A small class-conditioned image flow-matching model, trained from scratch.
Model: 64-pixel images, moe top_k, layers 12, width 160.
Training: muon at rate 0.0037, batches of 64.
Data: trained on telescope images of galaxies (Galaxy Zoo DECaLS), 88335 training examples, 4.2 epochs.
Rows from block 9 of a small class-conditioned image flow-matching model, named by matrix and row number. Rows with one number within an expert belong to one neuron, the router's apart. Each number is 128 + 32 x the weight over its row's rms, rounded and kept within 0 to 255. All counts start at 0. Numbers have three digits each. After the name is the row's rms in percent of the matrix's.
After each expert's rows are labels from the 100 images, of 14976 (inputs lightly noised), where the router gives the expert most weight on average: "place" is the part of the image that holds the peak; "top examples" is what is common among them. Only what is clearly more common there than usual is listed. The data: telescope images of galaxies (Galaxy Zoo DECaLS). In brackets: how many of the 100.
# router: router (model.blocks.9.mlp.router.weight, 32x160, trained with AdamW), inputs 0-159
# up: expert up (model.blocks.9.mlp.up, 32x160x160), inputs 0-159
# down: expert down (model.blocks.9.mlp.down, 32x160x160, transposed), outputs 0-159

# expert 7
router.7 164:152135129188093126122081169101091126155116156177144146145167101178106130129145106140115102167126077109119052090134116094165152118072104075081158163139105099173097104104121156160142102137133153123163157088140112124111206129076065134122141162199118150130136174139139125072153130117104151126091134119067157049125139083152137124102146131122093176131153189137140112125128089136102197177172123098133107158175137127166095070115154108190100185132116098113092081209132141076095123136167155
up.5 111:165058181137091124126159111082138079147159161102171141164085117048126141205129119067125096148197087144088123158122136119127109170143106086118120168127116112123120120085138071081097135195133121161087126145116159132145165148128100170178128130093111139117177140110119081112178103122174161174128107098125139144134133098120145118116170048118092185139121141116157083116112149089153097141164073170136112117056159150113167144188135137072108151120114152107183140147117178067099092063106150
down.5 108:117143146092171132077121107098129200127150119095165069167152083152132200124156148124142143085118102101105109126117167139139127150108163107093171077166054106153162184125165131121121186100137147107167132090123160110090096122135169125077077190132147101108135125152181123137101170119134172097119173144099142134079108047107166138111079217142167081110176162138109118144123081151104083128144173131124136147159172125161148186138104129183104111097156135156115145120116059142153187191147151
up.6 113:117083118183110188121114141114098049161131152190108109147148050178125126081052093130078079131142164092122177177113122129182150140102097136130143093084144088163119120160092111147161107150100139147161108122155133083131165100114103098111144098178118131182133165093142152135165121074106100179148122200078128076135125150106104193107099098171193130132115072120119138112076108125129132084138113094143084136136070092154103171171103119157156149084121122176146175156168106145110085113092100
down.6 104:200207095086129144075172092094112105102144119144110158200121116128197167159096118090128093156129085170108160095106121141112099139119078144168135156119159146122134083188101174132148154086159106128149161126111103117118149103102104162146077128109102139101125119118143180127151153165107156144124173129138155140095113159087170093113127116154178117155123117080139096093143143070153217149113097129075071126135173132098087076160060127038118157188147137154175151157130146085175114108094124
up.7 088:142171113133136156112156104103097096113130073110094122102122167167136070144115143119141116138180138101148164160086152162076147172174105122149169163131178125179125183121169096131118145134097144161060129154175161084163095143118059113112121073027164143081117132132107111122086095217109097141184108159115164172117110104132082143122129102147171090090095129189130081096101096094144116141112091152112182066149126148109168115125092110162088164110147153103118101112190142134089068150093140
down.7 078:176191142137128121193144130158173146135163152112091079109097162114107143105108069194138114130143100143110157082143084159125102075145158121139107161143103090112122206150122105187165109113165102124125145087084080095114171117131071105134164071116106130114092085143107058170131115159113081129118145125171138120119117138073140081127164103111126069121079070156150160128111127156165198172102105075139156105153159145107146107152102142123132075106097075104115087102091101084073041142114098
up.8 099:093129154112148125117136094152149167119173152093089117138075189145131080099133166177086160134113157115070109131132142069048154120147091156121113142136178137121144052040101134129149158124161178130125135094145122117121154167176097147140138134111107145123067132100096163178063201156175087096108121120174061160100105171089133111135210178120144107129086104101089139150138157128149149147127127163128115078112119092116205164152131133117111048157129152135178144088110114172143123157106118
down.8 092:196171123069109194109127128116103107135096159078168132157117080102116109104117180116101132176098118082169138122181149159122108142131102121034132075133126121099089079161125154142086154115158094090130150148143172181084091110148111102098165167125142116101110121159155118152115135083135180124100127180098148071139114090080144141063176108121168126159138070104121092120170137100139072154161160119172199215175174130109106101088101198108128071128133137104164145157117132128147132121100125
place: centre (83)
top examples: shape: featured or disk (89); edge-on disk: no (80); spiral winding: tight (49)

# expert 23
router.23 063:085126153130148151098150145128135177176069143156134164178169078123107079150116193125113135128152107141172166109150122125112087123116159068098134115139126153186082131122128120087089116106121130126132166062107140175134129070128044157088118095041096151088094127161132170122148145136145161063203193130105073154141052169105103154144163137094136126118148091162142122118102184138132109164070190121130118069070122164115117065150141173118107154109096108087126114150116127110120116173135149
up.0 105:082115092109113140144134069122080190076121178131152122091121117126176116132099090133098130112191133149111141121101123105122168148178160153110155143112133099177112106132085202160111120108118195156138123122116141144138157161140154171126099156149186114134077113160161127101120106153033133125103114198153138107088182100114160157114143235076169092158149127134099117205095074124101158114103174189150171146189131126107117113163106092119147143137155114142097095164103075155146185144125159
down.0 106:094196096136156109125146110159135155100101108135120078153169097119135180183136141103099123139178110116083178162135086139130115131108096163102113097123177138096149098179159108108159127143113081130133052104091143128097129129194087147172142101112135091156029136164131177124151127152130172144165128177113120177124190175145075114128116109131106156100186162111156166155143176197114123196128082071139106167161163107185163113082125134102119170160074149113160079109161141138116158138189141
up.1 116:055072147044142081148133145140141131122146090143153119123138127157120160164155113116112135156159115183148179099136142140125132110110122172121120140148106104119048081075167152123175057165128112108085154149111161136162173186098146188098135154157154115143101125098078128060142173125148199142120202131120147162094080181110138156102119162136138070125144185138143139166132106121126152113110126146169164096165150190082068122121079100177081109176127147142169141160085090150092151137082132
down.1 107:173145116150102167079086155160126146110191124124113117151077165144145135146166142095157124199147160113145095175146192084114093175101130202087129171129137110194148120084132190072135123113084110080143174129125111162156157090124144124143147073103149125078171108164111164118132171163140203135141179131166120160142126058176106083127162072110145126143174112132121120146108100132078175143089144174102129126132184109172087111141199142116154129117110097135120094128137139107149201120190100
up.2 087:166127088164121118095100108166107126121143184098122111163162119188071117139129126104119159073152047123148135155181123136115117139108106067141106136088134108205124160150168096149163147205160115133148163119133116155107219098111152111161121159121177143112127089103124142086089103136180123129113116148162085151081119164157051119147117141093059135156093184044148101135110150064099126155146127087132134166166145131163081141144115106156170128134047118129119146118120147196182118089123140
down.2 101:119144140094149142152147094164138067141078123141177160139105133164160077150128170095150118178129112139128191146088126169125127136117119158114081102115122175186113132093129158192104174139150190192137138166145134167117074187138148178147173150170119165154129155180165165078150146153094133094124039133108137151117118091143128141114158103181114073089142126133115122137119175134178156123078095129109248138132074082136091128146143122086155074101149083096129123129122119097091113093110087
up.3 126:133136092087180098123144124119166127132151099136172116060126141137099237115151163148156101145101128087110147120109139086072184115093087168092113149094115104137060132136116108128121082095162053094125111148089185129099144161115134095122139147142100087141132096140119122119082086095156136120128114089161140147089209088137101158095083167130113100105056156116136146122162128090147099111203104146135105107119052139112109109148153110128075107070188121107148125067099109102186126151154059
down.3 118:187096122153135093128078129127146190135138145079113094074093109185163078127120107121146187137112135154097087156115132152142153120115127104139129118078121105213112130118153102114106113113153160184110152160124107109124173156131150146153163184174185134173086151104124090110088173193153149131144131054182143137088101128119089122145125175147111110163193141146130113108128156128133135160136144093171130121053194096125145163112124167088134172178079120170198074183172175113085179145116146
place: centre (36)
top examples: roundness: in between (63)

# expert 25
router.25 154:104148082148090162112043149071049171100122105125091111090167175137148084110145113115137171132104113111138066102126114143073128138082115065118126164136128125157127153150108122110136086125148143103163181122127088113142184142080061106123114180135145143135070161129154126100102103133116127152102116182154142125072187130139070169136045127108091135091167183105112137144163041124091184116159125112145099147192129121143140092173115080145104173127103143185089091148121155117111094165158149
up.5 108:115172101142131078167112176084148122101153174147107105132134162114107178146140040113194064120091164125111085177097192121072131157103130144167119139139118102086121117138166092126110132092137110153189122112187133117141116129114126120119204148135164146093175103155110120122166078146088128111124138205101175136087073037151115113137113113180118177130099160153135076168134174150162151235136132097135179105066121124106093148113145100115109160114108128140137115154126154113126076163142126
down.5 113:121095112098122107098144070146149176176139171085112158072058165124165140161084143066141125132123117120112142139158115122168171157129116129137109141185130070113124096107059080141167113119150180018123109106071136160136135112164137108137117108112131136190122107148105155148162169141169127136087131133145107125112172110125182113123163116066177157202105161147118130166136109109072105126141125165123092177107165122122066123139127112134111105094124073141113095100055071049117108168078159
up.6 103:104153121109132142099139147205130120077139133099139120208166140136062113094088140124151169119131063150096125149170112155098149123148099121125147141130122152110146117145083103133119132097141102141118134078140068199135093137149085149145174169083157108181098150073170095073103103101167127105140143069099100138137093112110134128145116126118139163164096141157169087090164133115111108087063075106160089133063058123130066133082112085109161155107136069153122123174114114171137170024106090
down.6 107:180144103127083077059123149085129157104126129159112086139159109167152144175100174057105197139181114163108113134146150099110130081148169171158079190142122112080126134091142191114141142071169102132180163150108122099078125123126132115110121151159067097087135130088090208075116104152133116092140125174069067112106146141070117100119178143082156136139136160102186166101132127101142117059145103112088142075142130111110148119120113154135091147080097178105115136161128164176138114175098145
up.7 122:095145095123142195122110060160142109134099046121140112136123134135112141127134108126126110157097132122147074186145126208113180116189157163161122083094179134177126158113056117067080159113129061108155112165115124098136145144117222099143138096122138134092070132097094133141103058071043136135092164118120109122125097108150138175085119093105140066126156126128094145117124141161101112130127139162165146158173145096115101140101168130112111166180183137077096104115134187164107164165130122
down.7 117:175137123140108133178111164129111138113099204212128137107080146106170186149194118144158144136117129125138159069087106114135083097079152074134115139105093178138089102128179154163133094190106098165175101130128099118115132147119103187082086075091140152139159141176173127155178192119202062124138092132131112121100139167129163067128088132134130107126132122196140111105136059085136125109110107113176134106131104171140146134154100117126127083159075180151147156138140094204172140142139124
up.8 103:022108160105142112128128168144132109168118140191132040168086082105168163181151167151136131139201123037133096110115110078120119135129120132156100188125085120169180115101108130114119112155135169101154131139142135129160136180104085132139112107185176099122101137063079083140085079127117165125113136115087147130114141077124106175159132135115153138140127141143163165116124132168047151104146096114104171119128141126154093155104092139136056078075140140176127162156084119094099075132096149
down.8 100:160099126161103128144154132153074089077091098098109068168165109145185151088131130112171080133165144167125114185124169131141134089150060130119093142093191126125146068153149119163127169136150131099161072203100148133125100087105153126192123143149128137079075156134134186125090161084117174166161102179134118182126168129148122120097140142130147126113124096124111187103145171123183194138100141169116108131145120135162125150170199153160057148164064176102173114118109113121119161100129188
place: centre (93)
top examples: shape: featured or disk (93); edge-on disk: no (84); spiral winding: tight (60)

# expert 5
router.5 065:086085121167125134103169112111167141093092113189137111110144060081150104175104132145115173116181066097146192171144119112116116132195133098100209108157120139051145193145140141133128134146109116119107144120117119090150121135117142109148112166251101116143118135120110136186161121159135121093147169165132140126120176140141161158117133094071077171191143059146111135162151183091119087125167172104113131136108148143104160149110166149120136122122153154101120144071109140151102050142090184
up.0 106:131113102177126166088133080147079176133139139127113159123101232190127155114089104139125090070178120151155150155096092136179093125147129133172081103151139091113189050093158101153090072154150136134164099108138129094107090171079059120144131099137114130103167161163109108097165132110121143110128128153091133140082102152128131145066119111184117174158150100179078081115148130106084132091117126151144129142159122091106045124130136110071163140111127153095142120210146156165117060103148118
down.0 101:164133150168120109164091103142164101157124106140135129122175142185151139087130143126110174139120114131128100143171160171148109152114125090126146085146135121171162142166142180114142089132181106118145125134192111159168136181194080105123080171154194152094128174112144126111155180088133117219157075113140146123115088171167176126149133145142160130165168134147136123140170167129083067124107193086158144080177032171100170100157150118157156092167063074118156088130096128109160137116090153
up.1 081:143123076088147204148088161118166129118090122171115086146044107091079088113118174119137145116150202152058115116154133095123119133128117101130109101126100143134131121199168109090112110072140149106133145105150082109114089085148059123125151090153054150122144207130150094158161126143167151104108051103111103079187175115133122070108148147128101085152157139150115110139117123110103178141081152137148182089120127159104120109201121164138118123132142111111101119114063160182195105110157125
down.1 082:057150156112114064231113146133170136107072111114131112154126120131157154146226143108104080106139065087112139147153102168101154110147151089128112150140115129104113092103154161176085128141116117148144123105175170195097141171081125104175168109053136082163116112127146128144111121082102076119122098115082119179171180119130102097108149101102147139107144102100139165092114127141158066085092164123105123125139112056138144091148144062158108123182132121156063104116178121102161180146122124
up.2 103:110142074153108168170121149075108122161109159194054115181153177137113089081158152177150110196097127162076114121104140109145135147137077150159114171076160178169111157127118145135118130076137154097152127092131162151098075088117112101201116129130112127193135106108128129155101173088099112123087098149130176116147164190122112098139112132112124179128047131089186133141158170101144142106154169075204111135140094118064158133097100155132147122139096122171099147168088139134161145148115057
down.2 101:108053146191202072134138153102104088113123210147170143130120112095098084106131148148160101088173109156143111166126141137149152194126155133114109127114056181136111176125144113160107114062081073125129112075121130129152154079195117119170133084127114108147108093103142157156060156187114082082155116176139127154135090179093123088161079146142142134116146161174149169135123154149125110117103130140135096088120174183096137072185133172088176073110104110121128124171112139101163110117144088
up.3 111:185079124126111088149087102157153143129108100084147131116086098110130132128130173115152083081160163199072033118193098152159104195072137116134090088163106121156138163168123114194135158112075114129121096114101095116102178142100108040190130095133167189095163123145113149179115145137106164126141053127155198091093123151139109144086150115131117077092072141096114142156134124144144117136120085087120096129119136126155147063107139127184158109114116135089170128165165141096136122117122156
down.3 114:152119125106194169178144126108140176099150121121099054146134142128176147163180123058149101115122144088145087159166128161138133090173147145065126091144138148159084178103174143089134090103121087114139112109112127069130127101100187068100139072064119123141145079167109148135130115089117115201106085172046098076176116161142115101197155112118175160103158174144109113154118122151077155123106118129109118171115120159121178111111144136126142129140130199097124119139094152088077071182109138
place: middle left (39); bottom left (27)
top examples: roundness: in between (61)

# expert 19
router.19 059:100152144174157132136152147209141082156147122198109080122162131128142074152160186143173122112113088149160060255157128089163114133087144040112167139173143096189165094130130142123149168134145099155131146122109148166097130104148122110163126153038090098093165166126159130108108128129180163109155157154124118151135155166140135167163133128074173146114172107155098124084180152107107091183076154089173076105159132162128143105145144123114140144130142106100135141101145119155135136119110127
up.4 125:074125114093156124115175141163114147121140135187127134141096122076135146148174129104102097175117107207052123110125161073090107160171141183106097155127113082094084112087138128148121114141155119115185145162148133120070178115147137093179073208126203147130084087102100104138110126139160135193116089083103131122183120180129111118091129128107099164105097093141160113188174106097118143122119075164200053092119161137124112097135149146131101148137107108081150141136159171141070144145172112
down.4 129:136115126099112202161147146119067099173147166106137180143120139200108163116102120111104138089148130121125140108123121161127161172143204113133138150125093147116127218101083120137140193127126143118113156155148071190160140092141100127100100075126144094130114111102121074083083077143084090083109144113132135131066129156138206137102113147117131157121131125067139166159094113152132133178089148097147113205143163158095133135093115222071083137113168178104151136137208119123122163133147164
up.5 073:091087107135147129085148146084141113154129122104098115169058105120170127114170139164151138110172140163157091162135101110147122039094109154143129123115158170116114118161195109086128090124145138188112103103166080186116110193129183180126143154102116127145109132141105154092169099134096148162049168065166109106116101118111104181194133178154145105147147065112133072119130071129147160136149149123128173170195185164137188127109135149174083108128108058094093145177141125129135149135157146
down.5 083:198107086141109180149150120105151161150081137157115095117097128101119100162193151117120114158140051120169126144180122152085152141123128100154172133089164144161193126128114146109106184142127096091117114145044125143063090093124110125100128128131164076159101160119097114129149131081138103130134079171134114079109081117137097094068156110102136146161140105157089123088170125117126131174122084079173091159079074103171076137164112059149191131143126150054104108131070104163106117158067155
up.6 107:129120140112114073104084157126019119113113099117133097151089110095148136130104109123126110138109123109137120138182141134203129104133132117093201139093137126145123156128154110125128144145141117129160089076142082085129146130157048162172119197160159130123110129194111207084081164121129170144145137186067140137150135143211100117147129079160105146139142119163117137183184078099106130145156150137217131107159107110172209101099109074156079105167143149154109168143129091126146119090148138
down.6 116:135124160105113113154132179103094138123163204192130152127134195100065189126105121145101108161055090132133149085123177154049093148129166032085098122151098151083120098156129130155144059097083198142131118127125116120127116125110140166135116123078160166114094104127099131102184086156107072181131096085125146092102142161198104131150161066153103107120133156069088145125106117143158149177111135152154161153164128168070163157152151144133126127117119144128119140129084170136104137094163086
up.7 081:125048105083142115065131150141177142164155140134119114092090149136093128168200168161144117136124105140168166109107162138091106171125120087148096143122101123155148044164187173136083101183165176086144155115065141188093118098136134144123114153186126076101095100159158144092085095100102096131114141125123138131084139143164148073116159144107102149116084124139132076148096088068142098095105058118110091150118124173089153176092132092123093145150077113122081181150142123124103167157204113
down.7 089:146155142164135112091141124112131085164134125152120126104070136109108191133111153141107120146052144134039162173141142106088136165165161055127035150153150094119157108108137191150156062153152096129133108069105131184111088149107128129138124143113107071099152163113092131066106071116123093089104163163126091141135107090145096155112155226141111158151107133138139152170132150112143079141149081124077092166060096163143163131146152187108086146158117137126098079159104086151089124149124145
place: centre (45)
top examples: roundness: round (44)

# expert 30
router.30 065:098148118148142150149155163189143184120092123146147120147157111143157118130137137129160168131161107119129133104161167097074100105195153070124192114143081108142191154101126116104041164132132123118136147086150120121139141122128133154164159136152135161134134180120078155099179108141131130169113179147174099065145097101161142174108097066048140116141141075151127093113094135134131121144074152111071104113154125154120148255058121119103117144119124105074134154079082125119081154143104149
up.0 088:122147129079096092137079144062098125107113145135084155145062221135095122081134062162125128113102134101144122095096091134146186135119159114101113162081095118096124127112131128141152073083103126179123147172149059153129151106122092174132147107122104119135116163165099092144125165101156134129140112076190171129111128104144096055103140158123092076155163122096167111177125092082161199177074100097132152106104168159139103130106141147103112138101152056113121124165156156214107105112200118
down.0 087:132170169140121131151190161155179159110139158177120088113092156116110142102194127106100156104090136200177153125135117105174131132132131087099179147111088095147132117142081163106106078149088137142137144181184119119163139142166126141142112129167157162134131136140148074096154110174085188112093090081191125069131052043137164075067173197080123118164083124125140100161116135125088142124134149091103114133148154174116126166113105099106152111083113132077169137148094100100095161123093072
up.1 088:112113137140127124098141149194121145182112109149197171170137158051100136088216152143114134126084143142120157062160073208145081121144117139117129136113140102120074098149099101124178114125099134085149105142136090059070147117160125083099143155117129093067099106155116157092153118090151127123089122118119140118112233125143074126109130187137093056114113108137192128152166045118169088132108102103149097091171095113135130082120108138106111173120124131101167101147156151156088122130118118
down.1 091:136148156122157145066152115136151128115105133194144079162160137079118141131126051103125122119155121104124069174173072186114100107144063148136106073145136068137100090101184147113199063147136098094143144101117136113146136140136125102110145134076120096105093095136100210158043153072165192075136141151132097123151157112109116134143050168128136150120114163187139088148112160164102149106110135140080135101147170134159181159173130123141155142126135152150116117077148102177125130201148107
up.2 107:100126119121135192119112087164148131168176169084157149180129178137044084103139125117121132126113118133118054122170121147149199089090140140075144105159048084116153089146120091142201121138152159144149174064190116171142116156116103122107120089136144157121163119178107156106184088146133146124112144171087111159070145086165113060144110138134159075198132148142121175105153137085161142106117157180104138127137140087144137111075132121108111098124077136148099148171086099078129114097118188
down.2 106:118093105180149207172101206102134171142186091157148131100198115150104148074212082080115104129068124100145163082164097167106108079167077102078118121110166141130133160118150134128082095132097133085070126094128134160091153157105162100154179170125105115130147130113142157117116169110165121161191102094148142113135091099144103063105102139128096134138101107127143093105129179161147119119061079084099083067157098106132125141154157089112146174128104107126172106105154170124089137103090109
up.3 102:091088158114103116175116176122140155068163122069115162145108146142089134169164126083160119126116121146131125160109106183174099144105144136165121131154114167154135130144134144090241074163130055101121102094146095172124062133117101107147139104163054110157107130127112156057179091120039044134154111108161133098085145149111102112112099096136129128071150137156145148107109118117136084091092101138161080098131100183083102140166183126161117093173137087165125154134093115132177173120145130
down.3 090:131114145171109046142110091124174122134072151143100166146105138112096192132093078145119191120142113144102164076145037134131053112129083108106083132084125115132101143117186176182119132070157145146122120112073126132160107125092100116179166147086146052115155102161131148129140141138095115184161147045103100107103074157131127146119137073153128134088113149160120196121069157108128157161135161110171132097116170132114103175087115145109129117124163087189146119169119085176145116139147088
place: top centre (28); top left (25)
top examples: roundness: round (54)

# expert 9
router.9 068:126123133127161156148136104167100076118053088134067134144158140111093109139110150071155170116181123129159173201156130090131097112180105054108170184157097139146181170110127111165068198155124115127098171103115102138148114135131090129132146081146110125110114139137119100145166113117152127191123137127132051142130138092092130156122121093100064155140188113150145125101087147118122115194079117074113157139094182135100168157156193147122128115130140142088116218033130148143111121136121164
up.5 119:199165132072123124089159123096057124073151127139074123118135145181118088175101124108161110076114154161173106154134151111159127163119116115127150121135186193159080106152126200119156133106119151098068091135100071136126090128182093109162149097124149090085096113099156142118072132150153051098112142121118113088127128100174160132154128142150113105125144110172100163134147137178088087115150149075110149140104135145084148153162051100144103161070132146143110189197099121122172048126097094
down.5 116:128090146104131131100104083140144092129090186089106159111126117086130158113156100149090170183151088084105178117083156066122104184129141145142128156174115140177118159091161100145120154097154139101122154147134166156140086076139136172139138186135163157123071148141110178139193162056105200135120108159092115136131153161126125131147097145118159144129093124160143039092095122094152125134160077105201163093171122075154074113100156055085091130122180170094139066118144108107168130141164121
up.6 085:148115123070125142138143148126095159134132111137090113147142132121121122184078125091152143113092171161164131138155119154101134099171143115121087132121115108130153087187101085091131084188162118160199122149129105121114148157157192097142162115183113133152105127135134105090143117150110085147136096170144157088116096130123161167110158121155115178105114178089089084149135150117130158056195131096102080121137108103077117121118081168105065167123136169145128083241138185112255087118118128
down.6 083:105129101110129119122121131161142130142101052131105085162133160109080129105097127141102126104126147115143165171080133169171152081127156148087135085098177155135135147084132107136093177106093157099114097113056136101144140133128144133108122110167072104098080181152127096117113132164153075141143099114172164108117096096174169160185155132094127163126072149070147138221124092123116183139130120126099141042086130166108158101182129151128109078084119067114121131084132178142150069096065043
up.7 121:116159156109104048138070156133139148175086146081129100167128122142151125146170158154107202207135107150140165078072105095132125061133093130122180198094177092141135144162139148137147158121134114094163160082162126103108123145100138151074118125122097103169115104101161173108085072136178114093122083094085134107154143123153119105066096125078122144142109170138124100185134115122074189110103099107103088154157093198125153085090163120123137155120104172126135113161146142189093134195105170
down.7 111:093088121125115082118098129120105102131106105145142149160122069127143111145119125122153095137170104154139094079135116110104078160162149077165136080124066083123068085157106187066106174091137083110142121096118156178062084123157131116177102129106137119097079187083135164121119180089134089110151106086075114108170135179119104142124142128115133078101137137116148164118148227164186095152093170110111097163187095092093134099136071127079067106133108082146115170174158132083109135138166112
up.8 111:177100135164123134081095101120133168106131084148094088141066097103079155125123082043149178136118099140126103102174101123132097144114098141123134167165149100163133106130112066093122119127088143082159135124156109169107089126166076151089142157107242128133113099199106117146108107109125137174169086142018108137122090138165126094147086127115108159133033116101175125118142119113111072086117058163095162123125144099114131117120105100153170116165085129075114132136113187124141136129104121
down.8 108:182133130115114099130138151117107115059164167111137117128055103135102135177104159124098142076136137145065079101179181113196133176149137142119153089071098166126133139080132112108118155156118147055090081172083092162124130183210115108112119114165128101161135159110188133108122159113114163101143103151078148143148128063098129144067166158118151117137121150152143135160129109169083149155101135150194071121066112107144191121131145140121145117118111106113143065194143134160123220136100143
place: centre (49); bottom centre (29)
top examples: roundness: round (48)

# expert 4
router.4 058:100132173119106141159136137176102120084088082126110112156148049119122089201086132089086126074114097055168096163177153143098113124123127073164142163149115132107147154105112135141067095130135127181163172085090120126162144137116125131091103080043084135126114204169093167189133138126146144163098162158121104144125158154138128182133126067078139156151157120130107134088077182149120106140144164123170137067151127144102138038147119111122134137123136139079120215164112147138134114142088152
up.5 105:124122051192151137105100102193126146127083063118138083080139169127131127073086109187147139166151098108135111100096062121167145190119083118169146104163183153084146113145150108148128098114158121088126151119126177144148084088134073118126126120191112153120125110158164135120205142118188119137107147128117178152159135170119159102059116112162085098129103082106121157123110096110232118158144122136136151134143089097139146138127147126113030165154109117117123087182112162129098126123060130
down.5 102:193112143112161168083136089120170146120143078122098140128118182153094112173079147116145131119105128110143140085125159106125142091094076134124126143110173120088137120123069101193133143201087143084101161087123158110173095109189157119134194174123103077164089128100164102117080094116119069112088122124160063174144153124162099100151144140128062121123085054105126138159160063122131128135183110162093093138174095099112125097112144168092137120105053102093126179090150124154098105173080153
up.6 088:135127104010115120145136126127097140205152130104120116060095121167184126082153105137141095106079126121138090095135127138145146163134093091200131159050125102126119084115133102090112143104075133103121145114167093170145135087107101116092161109173110169139124079100052160099182161135091132155094139123131182162179088099020095089133139085144101126104164105134154140087156096185132131159100154111076138131146161142199155090138146125156114174097134139122114150131141128121085119166123116
down.6 088:092198198109153136089110113121114098139130119159122093114151176110130089116116136110087108152085085141158105107148118124177132136072135122178160138144166113103166096155129104173092164095137113130155134160142133086172077122190123141093164150143124172159185195213051129187159123111108089123122136124122116173098144169168112099138136148148138159141105098093151163116168119149064164146158128179099157086154107174156170134099113123140202085090148097195174177155169103159089097087142144
up.7 088:108125188104123132172069155105145124112111111200133194096063120113155077165177072091163170183113136168142074127101117086182120124114125167108060157118133125151176163122129130071120124150148070161135172090138190126099109116208134085157107115121085159128102132125190119143063128131064127131062146116147137120127087114179077143105110128156121134142116159107168094165144092146146161099125192172125153127110109145095134153143123207163148153136181162108136115137098133124124176121175136
down.7 102:119130109124180107187098132178164141187177096189129110126100093098148147144167143138203140091151117089166138179137142106133130100114118087155136117150154180107162112122095132194126142141135130104100143147153127145091110129106140159123131123106096168151149074035115111147078167129195204076065133126135117119094152179104089134083125128112154096075136115160182095143167120151107099145151128123124116137104128210134163145119117103138181136137154144124162139218186126210161157093144173
up.8 113:058203131139142116125126125117102141104115128132154089124118143105149101108168058065118150132148093122059175133190106174120130050164158139075083164153101130135097133094125109127127098135134122129102125123159138084127134194093081122113109138099161175142184105156128147138086177077157134121128098178112193140121140124155178110106128131038082101099094102199126129137126145174118171100053118157119077066146154103101105133122133152158079125112134150137078104079132115179122193089126150
down.8 108:151148171137098144108102174111138188058107151080085100160178211136105147141127114142046167156083178155098105132140139152137126149154087132131149162113125091168127125135119139182130145084078186064181114109066114139195087099141128146164111125137092139164069128090093102131133189101136110085061180099143109165169102151121132111149065124169166144150135164129137168120171150090100133120114104090144095181155147116124132137072129158140145095108178135102071128186120145089103142107162143
place: centre (43); top centre (31)
top examples: roundness: round (50)